Weights of a small contrastive image-text model.
Model: 3.96M parameters, 64-pixel images, encoder arch resnet, encoder norm batchnorm, encoder depths [2, 4, 2], encoder widths [48, 80, 144], text encoder width 128, text encoder norm layernorm, text encoder activation quick_gelu.
Training: soap at rate 0.0022, 9300 steps.
Data: trained on regions of photos with short descriptions (Visual Genome), 203450 training examples.
Rows from block 2 of the text encoder of a small contrastive image-text model, named by matrix and row number. Rows with one number belong to one neuron. Each number is 128 + 24 x the weight over its row's rms, rounded and kept within 0 to 255. All counts start at 0. Numbers have three digits each. After the name is the row's rms in percent of the matrix's.
After each neuron's rows are labels from the 100 texts, of 14848, where the neuron reaches its highest value: "fires on" is the input token at the peak. Only what is clearly more common there than usual is listed. The data: regions of photos with short descriptions (Visual Genome). In brackets: how many of the 100.
# fc1: MLP up (text_encoder.blocks.2.mlp.fc1.weight, 768x128), inputs 0-127
# fc2: MLP down (text_encoder.blocks.2.mlp.fc2.weight, 128x768, transposed), outputs 0-127

fc1.370 124:186105110110118079125098116150121139148138133136136140165114135135137106139179122123124116134139114102166090136105145140092095120173151107104098082129154137101145114118107111095162111139130183138088166131090124120127131098110128124142115124131119086111131103122174131151112147136063125112151108149142160142162127121122129108096166130135144141117167123171127165129140112095093163117182
fc2.370 143:080103124156125122114101141149109132142160116150118131086109124157098159167122128152126145076158156117094143118145136098145191127118132144151123165119076091102136138115156156097111083127150108107165100101134112157147119138145149106161115126157158165128134111117130087101120127121138152115129103116125169144115162106095071140138116147132134120068095141121162110140138162123153090124141
fires on: "yellow" (41); "green" (7)

fc1.146 121:152071115154110150100128108187093154131125121100118095159125139130130104163154121093098073117107165113131114109112123131146164126143073145114100126155120144136131113157118135110126126154089153150117164078096146114135089156088120180130106120109162114167138118099121143152115145135158149135127131118124121136132142159110099118108095118156104188086123124128137126145090108118080126106131
fc2.146 115:110129146161143088147137131073132109146126116121130105130157126139114133103105119129156187144143088113119136128148135151137080172113133074119145106139139108123157124139170096129194135132169108095165098180152119130146145107181150108085115142157101103113123114114118114116103077119147111133087122133139127135134119135118129130131152145103144078116100124107119125094179146160161126134099
fires on: "pizza" (29)

fc1.86 115:122148105109091137161135122137124114147142084108121093093141116142116157156116141146176119097164149111124120106133128118149122115165129117132174130147106176095110169120138143142112086173144103101136101147125105123088161087094143125120120109126152111150139099135129136106077127100138175173157151137135089106114143164098128157139085123148101093164149129150117141093142101085130170118131
fc2.86 089:139110166156159103113118125117117148126141159139142156142100140084144115115141103112081123160073110147132149136107135125116103131093119142152076137120122105178140101126131103123144156100113123130128134130133170109148089148185118131119134136134120143109102172102118150129181124153141096087097117121143169139152094095157135096123168115139148180087125149087148118128101163152156089137116
fires on: "sky" (16); "sign" (8)

fc1.359 147:166158144113158101136118106117110146130130132133108139111166140118104126169169137131106114138102113107122126133149164083144152139161120139096127160117123101098116092140094156141126066126158128149149139117121153097128128147068096153113138105119101118096142135131132113100131117125140108148176156084123102160168140132140101122162114116127173142115174150057191126127114158139127135101152
fc2.359 154:149148131089140131128088173129135109118107115108109110166103123162070109092112128142108117127146123144162112109096175123107102160123146127142122106201130160120117147151151134092122117136124137120092137125122155116109120155154078099113121146100101159137136167112151115122129122114143165133123132173172166119091127112155171101104146187107118126140094109135125109116107129095106118146178
fires on: "in" (7)

fc1.500 043:121075101094107147105052105086117112130122098128137100114120130158099123160091088139100145157125146129121154129094118147132170138116095137164132117101144140144089144136124100121137111135112150079133143146132121128109192131175169111129137138113126154146121152192137086128120110147133122102107146149133154170097135164136124103153134131115131121136110124093186093136157132130142112129107
fc2.500 018:116110143144104089097157128150105164133129129119136144138144152135085121123113162103104105126129096185088140125176131112134089155123165120096145093138122130163095095060159142109129141150151101151109071147131140108142110121078116168172141123159152104117121112077134159088134112131151153123103127136137089129112113117139111133155131129156136133109129168147105105172146136161137144145111
fires on: "yellow" (11)

fc1.429 084:135164161140131091123148107147148140143133121142141147159128100152126115120155151137142112172153113127145116115093102103142137090085094123083137120122125152174123115114089134145063135157129141111140154154124099112121128124073078117129078116143146107116184121119157134149103110110106153148142178111176112162111148123173142143098123146157112175127101151137111126152124099157149125122096
fc2.429 055:140151082132131173119139175097110112108108121133110114088109164109145144123114147111126160110113149121140168162134123143095130164156152119158103096160137128069133103145151138123184134094112160142103091103100159135133133136189171107134149139105092149152092148122113113111130137141167136142136123136118143100135095123098101125146141129091139068135102099119162122121127143085130150158147
fires on: "on" (8)

fc1.312 116:121130123135138072160114130120072135156109122147171136127132146134128092159156109092135126119120116103155126161087149100128089097141079115149150155127172128123106140112135184171116141103132148134118117163164141119119133102134172143146133151136148177136154137127108130130166129121102165130192144142133146123190095156137122139148149132068152130157133103093129161131145147130118135125103
fc2.312 174:156144124120100136118114120148109120081120179134103132137169093164121167108099141165153129172105117129117128126146141120130116117133131187112152103162122154128111113124152147126156113124129120135137051100107096144155141140129138129105153139148072146094124141097132105127082128129174113138092147149072134110126149124112165114099178096143149107118122123093099104121123099164139103167124
fires on: "in" (13); "on" (10)

fc1.67 129:175146141115125074112086111111102171138131147114122125130120146160139077155137135130161117100116129110116178163127125117170111107133143115118158121161134104122099173129079127155107158139126138132096117158098129122131185125121152095107112151115128126065099167106118154081128155098163145113141077137110113131132149149112118093103145120120107128145128090148156106104170114146136119160123
fc2.67 192:112122176126143166126122084158108134145173163147137134136138127117142059145138160140128106121088125129127115109101124161143157100138120155075130128128154143121106126126149149143156129117143140127114127116135117096176136140117126136156155159088098158113107095151101169108119145147103159150083160092142140114172139166151162104147161085132145163121126125122145112146120106114086095184117
fires on: "in" (11); "jeans" (10); "man" (9)

fc1.494 145:126099133150109163112146120121122095145172095127119122126138140182152133153152128088121125108071137164140115142120108152095115135169108113121140108170129112126097101150163126152158112152128124170142172125146181080114120120149109132098084159129148115104135155122099144061091133182148141151174133122121126123131134166134125116165147152149175148116110133168143129128099120126135120139115
fc2.494 133:137130169142104155103086148133143125126156106124120081149145120144100121139142137127142161108107107112118160100126106142117133088133104151099143164092170142138196170147111150117126101130120124035144151115148152153143108126177151112125102152131125114150111153101147121071110090151112140123151127143156126140063110122121153138095114154121123121126143107123125144133121107123144130091083
fires on: "<end>" (37)

fc1.311 065:168121140093111171119123096156126110102083140125137101170137118157077097118100100103066114126137158150146190122118118156121141105155108122159111114114139140150152127131106120121132124099083135135125113126141135100135173160147118091149114131133145154116130152147151117145077111121091132141182136133193092144097108143137121070118119139127111140084132117132152099146114129122153091130120
fc2.311 037:085125137152140098156116129119114151176156106112082140121138190156134143132119163144152119138101107143126108093133121102103126128081113118077141114173128116149106119106121136161146085155182124131107129136090130112100090116098122124150149085129107113139126109085101126122154149127205129133086110120111162119128137123102130169145145140130109154153115152132147173123177126143107151133128
fires on: "hand" (7)

fc1.582 068:106160143114122092138165119139108089080137111080140130129134134104143134131133130115126109104171088118120125144139103129124090101175143123117139156172097137115108139141114125107105126150127139135134101143112183119155117155061181151151106173139163104142092122134191122138100139109140100162165112187105130122108169138100160135110139149136096092128126111119098118144142123099126137125140
fc2.582 042:143128142136143193119123153106115154156122121162093134145120129148119154102132143165126122130066184153104072086147173126115145169109120117147096131109128109153131101122154116139139131107156119129088130128123071132110106088174100120125134096097126128116124120084095127113161123128153143107094149101135159118159102158142093119147164103104125149123158096137128160122155147145162148108113
fires on: "sky" (27); "poles" (13)

fc1.572 120:120096112140143132137092114163125127107106128119150112141117155151130110167156186117138160107112124099109114125102145157100123145144100107158138142140149144144164137107119151178090130076070121137120132157141112108131129098096177130114158136140137154143175158172098103134151127099116157095164082159097158150174080140121136149128136144096117135141134122071130140128129135160109128115112
fc2.572 183:118126154114142146184140102130118108123109200114118105123115143138140120137102189129115141133118141138111130137152156128135108122143115155167144127126095147166108134126150155090140118113094132156150095164108137154154164146099149123099111089120126107058083106109130128152129133117126086115107168132047130125113151133144175112108156108166156113130099133120118169144101125135119146140127
fires on: "in" (9)

fc1.514 125:109097156137083120113128108124134134142174107112142153130112150173117141143165137119124139094146167107111131139145123120097186135079170122158153147148175124130137116098103074118084114113129136114117164090145142151090147113078102112123116109185155112131087128159095141111137124092137077138113125145119098147143157156128124135128136119106132130201157128105126131118103150138112124132140
fc2.514 170:119107150109096122068114139103111165125165188101098098129099096108109130112103146152148155128163099125134157116113138119120123103160136112093112062115114129116134151189108161147097157143089171103151128141136134116110115134127121108125146139164117143145130122106129150129105127127112152111127194148168165176126128135134134083124113129103135116131127137158120159122179133171091121136131
fires on: "elephant" (9)

fc1.164 072:086134182133157119140111169147130116155134170148098146134121176119131132127132151138111141103132159113152084113124114124174097149130160177131143151143123127092171155117155125108126110128127127124128162141127130114097126129102120144107147130113130100101099129091171155133139104101148079169114111124033120145108124142095123124105142113122106144121075154130137141138152147151129074095119
fc2.164 043:182130103097142177113114111125128120108141081101171098134129115132132105118117075147150151124131116144131156133140149162125114137148086070161092095126128115156107128124102096134106101116146107131158108128156115134170145130162129090120106087113173167131179113145078123141142111111089144102121162128147143131142147124163163149130137123134143104146154102120110086129129097123160166165127
fires on: "<end>" (28); "white" (7)

fc1.94 128:148131122116125131143159113120155111121137162094134152142096132161110110137107151168100143132115112135119142127129105079117100115136131178070166103111120168157127120104149151173068137188096120179135170128089157112111129137104097105166146153140158110114143128124136138121145143100128160119165187107138109140146096157098142174103115129136129138145153115138120133117132150133125180112121
fc2.94 100:112129133117105169112145140139114145121116118146092130159168139131138130174124104087110159109131134140109137106116155112100107096129147101164109135153161101106153122156139131100137085076163092113152110133152143101115128143196102116095175168082113144107126134146133133134098101152087136140122129190149126160139149119180129096122157127105171100138113132093106154128097123111132109125137
fires on: "sky" (9)

fc1.109 106:147146097141128113109093150147139146130096122156122102131081102134149108166152089130185096073134199137090106101125091145118107129098164136100148141166133118097127117132095118139085140158085120129109147111077113100148084119132109134152137124120149094126119105139110125092149126141137127154136096114164179143149133124109094149100103143147135124140116130146120166092131148157123136101111
fc2.109 132:147070154121120119152136109083150104136131140110122104159124143120109094165091132120160138136107122126134150126123117128154146137137097126168119124169115130138129099140142103084181090154154116134153048129143130149134112151185139136114089119163138141095124134113129133108144112156173097128087151123151140119140134154105142124117148080121174106078083118102131121137166110157143101142134
fires on: "white" (15); "yellow" (10)

fc1.241 145:142093091158081153146111127153106143097088136151150135175127143134153093192150146139139154095087079157155095121106165138087087133139118158158105126140147152141131148156125152135150171108118118144160140120120109146111110127118133134109159104131169110122153177140127089177126139112130155149136103121122151115127141115102130107119109176147113127141149136148129146088163132144080133155109
fc2.241 190:098130139161122162165110167081095123101136129119136092092130123140156114165090130134154112134105106146119098159120103095142150136146117168167142160076152125102135178130156131061128130148122166142114114107153103109140107160086130168104123113123109098125148129127114108139142133137145126101121123117130098099084155164110166131097142126112159097122117138111091188132116151141115123154155
fires on: "in" (8); "." (7)

fc1.523 121:115077105149106157098118152148121153129050137113156105121157107139137136138139125145088108145112110159158122161122143123145157071116119111101135110143145132200097105150111103129110121109143118137097098103134100145170147113126114146167111146120123140166095158125151115107112132156127151087130141122185125133181128136134086130126107175126143156102160135149126129120145148120118143103084
fc2.523 093:148163128124159114151150099104147105126191142109122158153089134094104120122166162106170135114138111117090121108130098142118106170131155136145109158105118128078173138091148158111167137138133134135166139164121160096086122156128143097116134127162122103103120114128098134139167137089131104156123133138086122112095111119088148160108140072116108124133088127129140139125110088145133140136178
fires on: "black" (8)

fc1.305 113:094149130130118119122142119115147136133164134144175143099101175186110111124189111139119146146117159100142138106139151132130152120132114112135174135140145138148133092152123163119141102150129104127109172140130195125104123122088095110113118156120137140128114125135099116101104120123119109128134131082105104144147163131182136137158146160119166187162138091130181128121099125143075126096103
fc2.305 154:098108105148120185083126169119140140133126145095120122128135125157122138124111172142119169124116096144128155129083078151100126079130120101145106138135148131141136120135131119129111090175117144074162119144122136127128080147123143106161155110162092142135099135099141158136132111141108223150153148124144120115127104154112118088112139143130152136105102125136085166112137088133150130101113
fires on: "elephant" (20)

fc1.57 043:179126131141090171143127130122125106144168109108129095119132141108107114091107129159118133097108119135139123129151147093117112097123109104144097135171104155121125100119130121138129156131117158178086159100113178128145172138127141105097148154113132117127086126132171185116084121134150115168124143117079136160114108066105136117149114127114141120093086082082147141152121119148139108134154
fc2.57 024:113144089104125127114145115139142165088149154173090121167110115125135128166183114135118151128080113132116132098148150124134101097086143167105140132139120118123167134127120141123138085132143107111100096153159086126104084137152112162126106095150129124114147140101121114111167101137124114113136115168155124091122147191136142120134144102148096184114126181142116105118138135152164095150092
fires on: "hands" (14); "zebra" (8); "black" (8)

fc1.733 118:154109140093154152145128112155127126150082112155138070106156153125123066096144126079135113122067096120136101128140101152102123147102121103150151097135119137150114152142108155118120119132169128138135180102102138104126072152157129154143127128107138122098107152157119120122171170160114162130135180125114094128133130145137121137115095100099156110163149119144160083131109117141132112089131
fc2.733 182:091156141150135121137149138150111125097145108136075134110088150113139109105105171164114157123152156139177109145176109139092115131134141094132133153118085116150149093119100150177145120123131141104104135121178117139122165171168147144106133088090161108166122129139143133161151153132102123098149094126132138119098143116143125057098106187125134129130095153137128138095129131130122105129135
fires on: "pizza" (24)

fc1.567 117:127087134128129088140145111123104091192152123119144152128136102089135136111155156143118090126112134091101088117109161099143133092122180133124097128137172112179093140077155140127148144140127201130106127116114145113142157135121115132122158155151130087116137105111166110115147111122113116107143153135080127145139133116142154173117124092145146109140098065120123128136147129136112146142174
fc2.567 073:137166092101129175096107155137138122077137137140133111124131154157132089127096102108143151108169128122088155128173111170131099165134128124142136076127107139051160142154119133126111114098163085134153140157147078150132107121136146148145110115139116151138112114120078115142116172117109129162124104124144103113113134164117104120146118171137106128160144182144122134122111136150130105122090
fires on: "on" (8)

fc1.218 148:122120075112111099110157129117162131075161126090117166139134177097148165138145134107131116106142130172164114118121116088141127115134120103070106165136110143130099114187139129146141128090149144124112127077141154112113135122127129139120121133137161125178139135115117156099166122137175171105118111167118099136169159133117058113117122099115160154149137140140140135097118147111153133129143
fc2.218 124:157150176133124165160120106090130155099111087130139113140120103163100127093130154148145142139122129117090183148153143137147107151119172160125139109091155080108136134130115154139112158157131113139132143141128142128136116090153114139098100123159102136101144118119109101158084133147112108115083113100165140186102153108100168139122113099105077100157104098125146150105157164149117142147114
fires on: "white" (8); "." (8)

fc1.529 124:101125143106113095139129091122147116116136118138178150163178158149101108091141110088114104112105124151180113114154111088108177122161132149095120134169144093140126082122142101138105078112149140146147158165138174092134138089147120150108113129102130129108150121130146114084163130159132156100164115129114109114139131164116110152140156132127190142149150141134137125130084121103133131098136
fc2.529 183:125153081162151144078105099137121146122140109099088119154120109141092149135137126176093161139123096174152136118153111138132104101074110140138117148094126123136128142153129132118109099122128127087164129125187141158089136116158125063172108142139135149144099108110158151085144098112156146140131177169118125148078116117120108107114123166117130126145118147139151115090120107128115106114144
fires on: "<end>" (32)

fc1.295 060:083131100103111178136095149166113149088095128105143120160153128113116117122148062101075101132127141135121150150151140143090138105165151139178107137142114129157170145142094135101168124120072133144105133133113157099130145108168135115140137115087137151159127127101115122148133154150099075124152111160145114111112119107141088101148129136134131138122151100135175094106139176140131123126128
fc2.295 031:141121132123097087140148125107156124192128160097116139132154132165109148115100164109174101121165132183105118102108108119148158117088077125098145130134157081155102132095122129136112110137176111102141137107134097136082108131083117154176121099137107119114137135161104144138166142113136148115132130109099117144134131141089167156140163136117093122136130122125101171141131071099123126115136
fires on: "hand" (7)

fc1.727 156:135138107116113126125125128111119115096124141091152114090139130116159168091138099059124090153131104157154102134149135106120141143157134101117152095107139137122130114129094144154111117087132175141121104107107162113155105111097170160090112125115157074073120146105137166121121141078130152107125131123153112108189177116111146126107150102135126169159164123127126099133125145173121112134125
fc2.727 142:145082141152138133165126118064135160144140119133119116150115120153078114144089111143098143113148131131088121113164142133129100158127131136162098089110153080135130186131164088092144156131091133130158106149144105127088179141166166133113147116120126139119158136136098127154133084106130092142131161124134143115077107168133120099176137146142172118148131107117138131131139132125155145107149
fires on: "sky" (29); "person" (9); "is" (9)

fc1.204 119:145109117116082116089125105150168109141069087112155125121105105119137134137140123097134127152130133141172110112143103099111109125083131138080136091147135130095135150097125178138092133167141160162110132124139150103132113134154138149095104149095177118134138180151130128132135155165103133158124110150143119099128140117131094128126179090114165144162174109157161156106154134108133112138088
fc2.204 173:099091143114144120139138140134094119135113152110104165161117100124128115136059134182113166073117125133100112139113174146165161133151130124148117147117081080147132121158168131112110126133112096151144104163132164148151122146091120159114109078102076145122141100106087148117132127114150139168125131143108082136125149133091094076129125140124128124159146161133121149143164116118119120112140
fires on: "<end>" (37)

fc1.474 093:128137118140102149118133096085121117160139144135136148127121166143088116085107073121161124140140126143100116114163161128077123131151123098143125143166139136122140145157170173145145173140116166126149157143124112097136105177132158072114110141106125134100142135122168131119162098098099127138106108114104132112084123111103122142123173094149164108057118097132115136114134110088158124118133
fc2.474 076:107108145091128111161114146152120171115114118126093106116151102105165120160122150124104115107135144098157145155123094140152152131096138171125147116109107132119120112113085095125129054137134084109091099102108117151108120091131106193127155110158140121140116113127080142144078139127160138107150124148143128152126155147165121098160099160121133159192177128123133137119126150116106149130134
fires on: "sky" (37)

fc1.290 049:128105132133116139124132105106117098087095090108162120154131099154118097135121071145108104162129134150123178144116117202147176124163121129139141118096157131164112122116106104128089115114124123100153126156121089107148161136153125099154089144118146166124112134165130103134058099141094144135178115161170139147112125141138130133117106131172124147120129106096156130122135110145149105140096
fc2.290 031:118111146143103128129125140147100166163159142137082123143158173124112165131109181128121122108121110164090105099154144074091118112111139127138124107132122135143118126092130157140160131149145143132077090120084144131086131131108128150171140093118105102152125159061113142089186154144166118114077123117135124128141094140097115131151163131100123155132136127135151112147159157123136136105101
fires on: "hand" (9)

fc1.76 062:184127170141121150123087145164108113174113112141116098103141131153103126128084162171123136104114138123153116125100110118133166113132130126153106122102128106126105116105165114156109116116142124105085124106115124124106193124107098108151112153123103124160126187131127148129121085112134127140106146083152095189109160129109109129080120156113120111088102085132137152139178134119131124090115
fc2.76 032:089099112150148159135143105106134147095140121153117152125119151120103106138159110113115138130145119127092168119162157130119108162112155092111155112122155160144138145070099132142130091146123123147159095157119123113153059134116140134140146105134137145097120053128078102106142133125127144099130082176110141111116096144153129126161152109151131157176134158134145078127132120131125122183123
fires on: "elephant" (10)

fc1.350 143:147115112096090123146124157172112172141119106126144131135162158104126094118162115130127117131101133130130092137091128144112157116135129125157107148136178134165090160144136119076153068170192119154124133101105131103135117155134144148152098107118133053134100154138118111104156117117122167115134166137127107104170150137119123134137166090114155150106143094139136126098098139138108103110139
fc2.350 158:087122136100137140149128099082104152124098104154123101118148142137095112141076128120125154135131147135107180124149093176145079150087110160155143104143085105124145155137148128148141159116139098113104125151143161142093127139134159133087176096140162122123122119105120117151134100105102130135132115101124137129106095099128107066162110144156121120135134122184148102084126127092130173106135
fires on: "pizza" (31); "slice" (8)

fc1.250 054:109101107127107105133118123147143143109114162106147157123122126157131121156142113150152121148119143125129110102148117150151136154090114105126137173049127151140114109099105150124099135153134123109136157100129090136121109106155148171107160156126116071113148113137125086130128099132151124067100139134069132137121173136132111155175155072118146114146092072101137099138119145149126094100133
fc2.250 032:132119130114137135121139109122108094112125054139131108121154115116137147130126130116080114092138134158107142148124130095119095113166148151129170082142124125124118154122141065106107143111126113161169080145146169168158149132118133108146119167152112156144092167115131162125161130124139126175119102105164109150126092074159149088077139182126141134116126133139120149145121112094133150135124
fires on: "on" (7)

fc1.408 112:127186152128143114168131116152167090146125168098143129150156152134129143095168110138132081147127149093159104139127132103102092120164133118102119149124104188125150095102166139134146143124126159138095133125115131100129103112087098148140128130088142106096152133117125127188135131118148168127155115137171097131139134110089126172100132162126097146192146136120130122113123129147084141131154
fc2.408 073:125074121090102144131123113104100160120102133153097139116113119106099140202100111106134187101132110151109121095130122148154156115115153146158144096136148102139131157118101118126069085119139087125147080109104123130108151129178145128120127136146128123156119144106107134118139109110130120118118123110121151147145137160159144097144129098123181133083091090108102154121093153112177138103123
fires on: "elephant" (10)

fc1.644 146:143120077142086138141119135128152122148108124176144109111193107181122125103176132151129115140108150102129079143155125171108075114122131108079159159123153104127147115151102147100134143141120103127106132129156150138149177144093157104115103097161152094113139147155134131132126136135148107112166126112104133148124135103110149113130111132114088078100122158152193156118114139139117120107138
fc2.644 140:150145120153145163140114060140063127129140117144134125114105137123133126145123128105133101103124157111136162113134152151115199142091135129202157161146111132103143129084120189112099126155101132107116137154110146115117094143146161072140130144127136102121140113122120129110128054134128122134139111131136141161168132148116156154145095126135132136128108133131130137159123134102063157131122
fires on: "yellow" (46)

fc1.72 081:111139083107121115130146105116129126110127094100135107142144069144150142134148096132125115185132099116124152142140150117076153064139149124158117107143136151155101161150103136117116148160114161143131143148113145089106188150148141090103111140103138129158170159140133103137101103130088119138125157137164135142100136087169106140120125128142157134103096070109132078119146109124130123089134
fc2.72 053:151138138146101158134109166129130145133118163138111164120132148111094119097108168093126109087127153144120096130126089132136126170089132140083139124135131128105144101091144170115162114109149113102107101096113118162105085119103099179172174107148096109112108116127124131101135150107164147111161110140089105143122128163079109125160150143116105155146144150146120190158117134119129138169116
fires on: "elephant" (15); "tree" (11)

fc1.670 047:101108134090160131128124148081123123159131101148090155092092138135140148123105088142123121106130144119092177102128162112126121159136118142168095116146156145087111154143178135127147140141114144106151172151116131156140081091180169131096104146112144161130095136149132100156144125111133125144104085127071189124126119137129112078128138125097124110148116151116144157110120138128144093111129
fc2.670 026:167136147089112132139110100152130141164139143070175101155146112107075114096155145091144156125140107170146112145142064146130135114131124146112133136142109116179116120129124122073104116168145104107142106110141112141125161143106098158144121100159133115106148120136169181115080127125085125131142152112116121155129137108140163144130108127136159087111162088106110095147136118154140155135113
fires on: "yellow" (14)

fc1.88 063:105121117138164097139110135155148118104114149156163191171144126093123108150144153124132116150180090124125086128117068133150141082065132113075152117131144116130140107135112149144092145124117102145110126109138121151147148163101126138157092170152137086151151120114177125161109110126137129107143143129137084144117147106138148081093113136133150135135099092138110122136099139165126137103143
fc2.88 038:124139135115136160116143137088129136118118065117106085117116133161126155116141135106132132121102184170146178096136161116102100184184138121133091111097108142135119114126122118129158125081165160137143123140105141128123111090150153090109152103083100161133110114153105098095145143112152139175125139140116161105149129148116123147144160113104082089126112137142139164108164125100115150133120
fires on: "on" (18); "bench" (7); "dog" (7)

fc1.447 071:172115130170156132139132077140146110114140115126164134187134095154112107108132118153153110210117103114133122143124118168121151128104110071096116098127161117152119129101081125124135112133119114129152147113138127097110155166132114102116124135126122141113197120100147125154110099147101130125134141112185118162140127082150145113113136140160148142131086097113138117148113086174121142142141
fc2.447 043:074143113111091125130117167106106147131112134147078116073130141146153133140099163097127147093122159144133152124123130078128120124154159158134152107146120199102102124161132155157152111103137182110086133124103132167110121105106132156146138098108116105142103150163135130078133161118165133146130112135093136130125142161095087140154147146104111138123141157128122148127129163081111106102119
fires on: "on" (10); "has" (8)

fc1.144 135:114124125124115109159138130112151142149174138131150139102161126154109145193130103109150066118089130113094081144112175123110105144132129113093140136180154142106137136130107107113139130114126117143140127165139135134151103081132146071111138106106147154091139099127162121168097132145100114123181106136108151145129105161152110135127146162093147101105150135150126131128148182126098094122170
fc2.144 176:132103171110104124098113126118088126123169099140125130160102127129113140148144124153156150105134138115117198081130139139129128139152094183148101117135128089109160077124147155176151138130146134103119104109139136115153135139153106126126112144164130142166137126114127073091124103121131131109100097102178073138122122123096117135094128114099178142071111132115139144144151115170114100107141
fires on: "yellow" (52); "is" (7)

fc1.208 047:126132125150086159151138133151107115082115086104152124139157140089116127122129124126134141139120115166136130156143136124119121105146134107132117115174150138122098104109105124118119158138095117127116135130070163127160165160110133090167091132110110123189110136096158131126109154153114084131157122167172118134110142090104150140140128185164143147102114076068174109155130128132127098109134
fc2.208 024:148141138151106137117155159117125166125111185160076124135119116183108141153125149150088110154128145128119124090132152118123149111095156117106122145109126147144140123104092145178161091123109138122085136130138099122097090116106110139133136100115120121105164132111138087081150102172148127114128143149135093144151103184115080119180195114123101146144131145143128127123162133109151111149123
fires on: "hand" (14)

fc1.400 081:094167094113106100149176109129112151106149079119146140093145107087143131126147121105161115118154108139078097127148176072093094101140101122131154121182125170141095149134134135118121150189132125143154109140120124155132080133107153150071096116135143121134136102115147159118137173112125128119131104153120135112166134125138154138167123147149118130154118119111088115128110099096139141115156
fc2.400 046:163144172121138119105110158119119119153086166126111137165089113130137148120105146132104104164092165112157133137071092172144135145139170157114091190135125088118167094169127115105132123083117119104111161110133150134117135101166093150138132148126126119124120164131151100139110127140123128148151166093099146123115102120127097103116124094129135100097172120107129167108118172149140144129107
fires on: "sky" (14)

fc1.728 136:100124146110107153118161138129112132103110110170142132164138143122127111127116189095105119106106133160133131117146136117102161170143153097080113143117080121142130144137083151100097120082143139139167119143135142053100135111145183134098111122108122061115129153149137165136137164139108161173151137115130151095152109112134144099148123089127145138162107138140146106131099147143116141117150
fc2.728 087:177119152140136119131102113066112117097090097150124103106117149144099108136108129154108133097135137124167130140168144158136099152124117155176130163140180087197135145125154114118149101144127077106066116109122147159156121151131130132112103136153132143156155175150121089142078135142128132116129109134123131143111122132135163133129096182124115115110102139139158108094134158117133128098122
fires on: "pizza" (22); "black" (13)

fc1.398 078:133105121103129104128119101140185100144101166106157110149124157130147118133149118136162146137134099147128120123122093167112145118096089108131113145069144188131101112100092145120098133161156109127127139100115115109114155141102150151112162139137106111112164111118166099112126117123146142050120136151115131132152181099156149160137136112131151169130100105120165094169154137146116100097136
fc2.398 045:121164138151133149115142135137065113078120073151131141109144111139131151134130129140079127106125173115147131144096121096138105138173173142115155102159103108123141114136139109120121129118108157158157118146140159159154111124138122106141152137140129108156095157146135155120151128119148118201154110089122098133082095120100093106097146156118120113120125133136074175089115097120146148169124
fires on: "black" (17)

fc1.6 088:125152135111075108131163130161099126149143090119133078090124123109109144130145174103151110126149106128128081147131142056105137098176128089156116115159129149155154153111128111133143128178106126081137113152112164127147100111106150116129111118124147146121119124116182187116137162107126122127124142120140139152152136113133164130114131129141161108123092142122115111124157123062178130106153
fc2.6 053:136112114120176141147093115105149140142136155127111180163101106123138105107130079133101166126056137098130143103128132190134130164061121172096144150139106149125126093122116134136125099089164137141104142114117113143104102130126103161122163124128150100134141090139071092156141112108124157121133141129123132139108123138137094113157162137118111148147169124116132162155101138168122148144109
fires on: "sky" (7); "car" (7)

fc1.397 129:144129110137143107139159168158168138120106117148145075103083158137128112131145125147119099088093126145122116158160150117110136111095129118085135102119122154149135137136139129075131149107153126117159154128132170112117099122140127144101111127105135091124099122182145085112160169172160124126168174131135076155100099098131097145159101109124122117135102117130145107088138137103118173088115
fc2.397 186:135133139139103135134144106091112100161132109144133132125157090128117101099107161138131119152126124130169153154150122169099120144155118107144131135127121107151165090138136119143134097158103128166135147086130083124165125110088153165121151082096116109131181134128120117146182164122076122109105111135131101121116102122140142104157119177127116175137104152088137145096111079148149092091164
fires on: "hand" (13)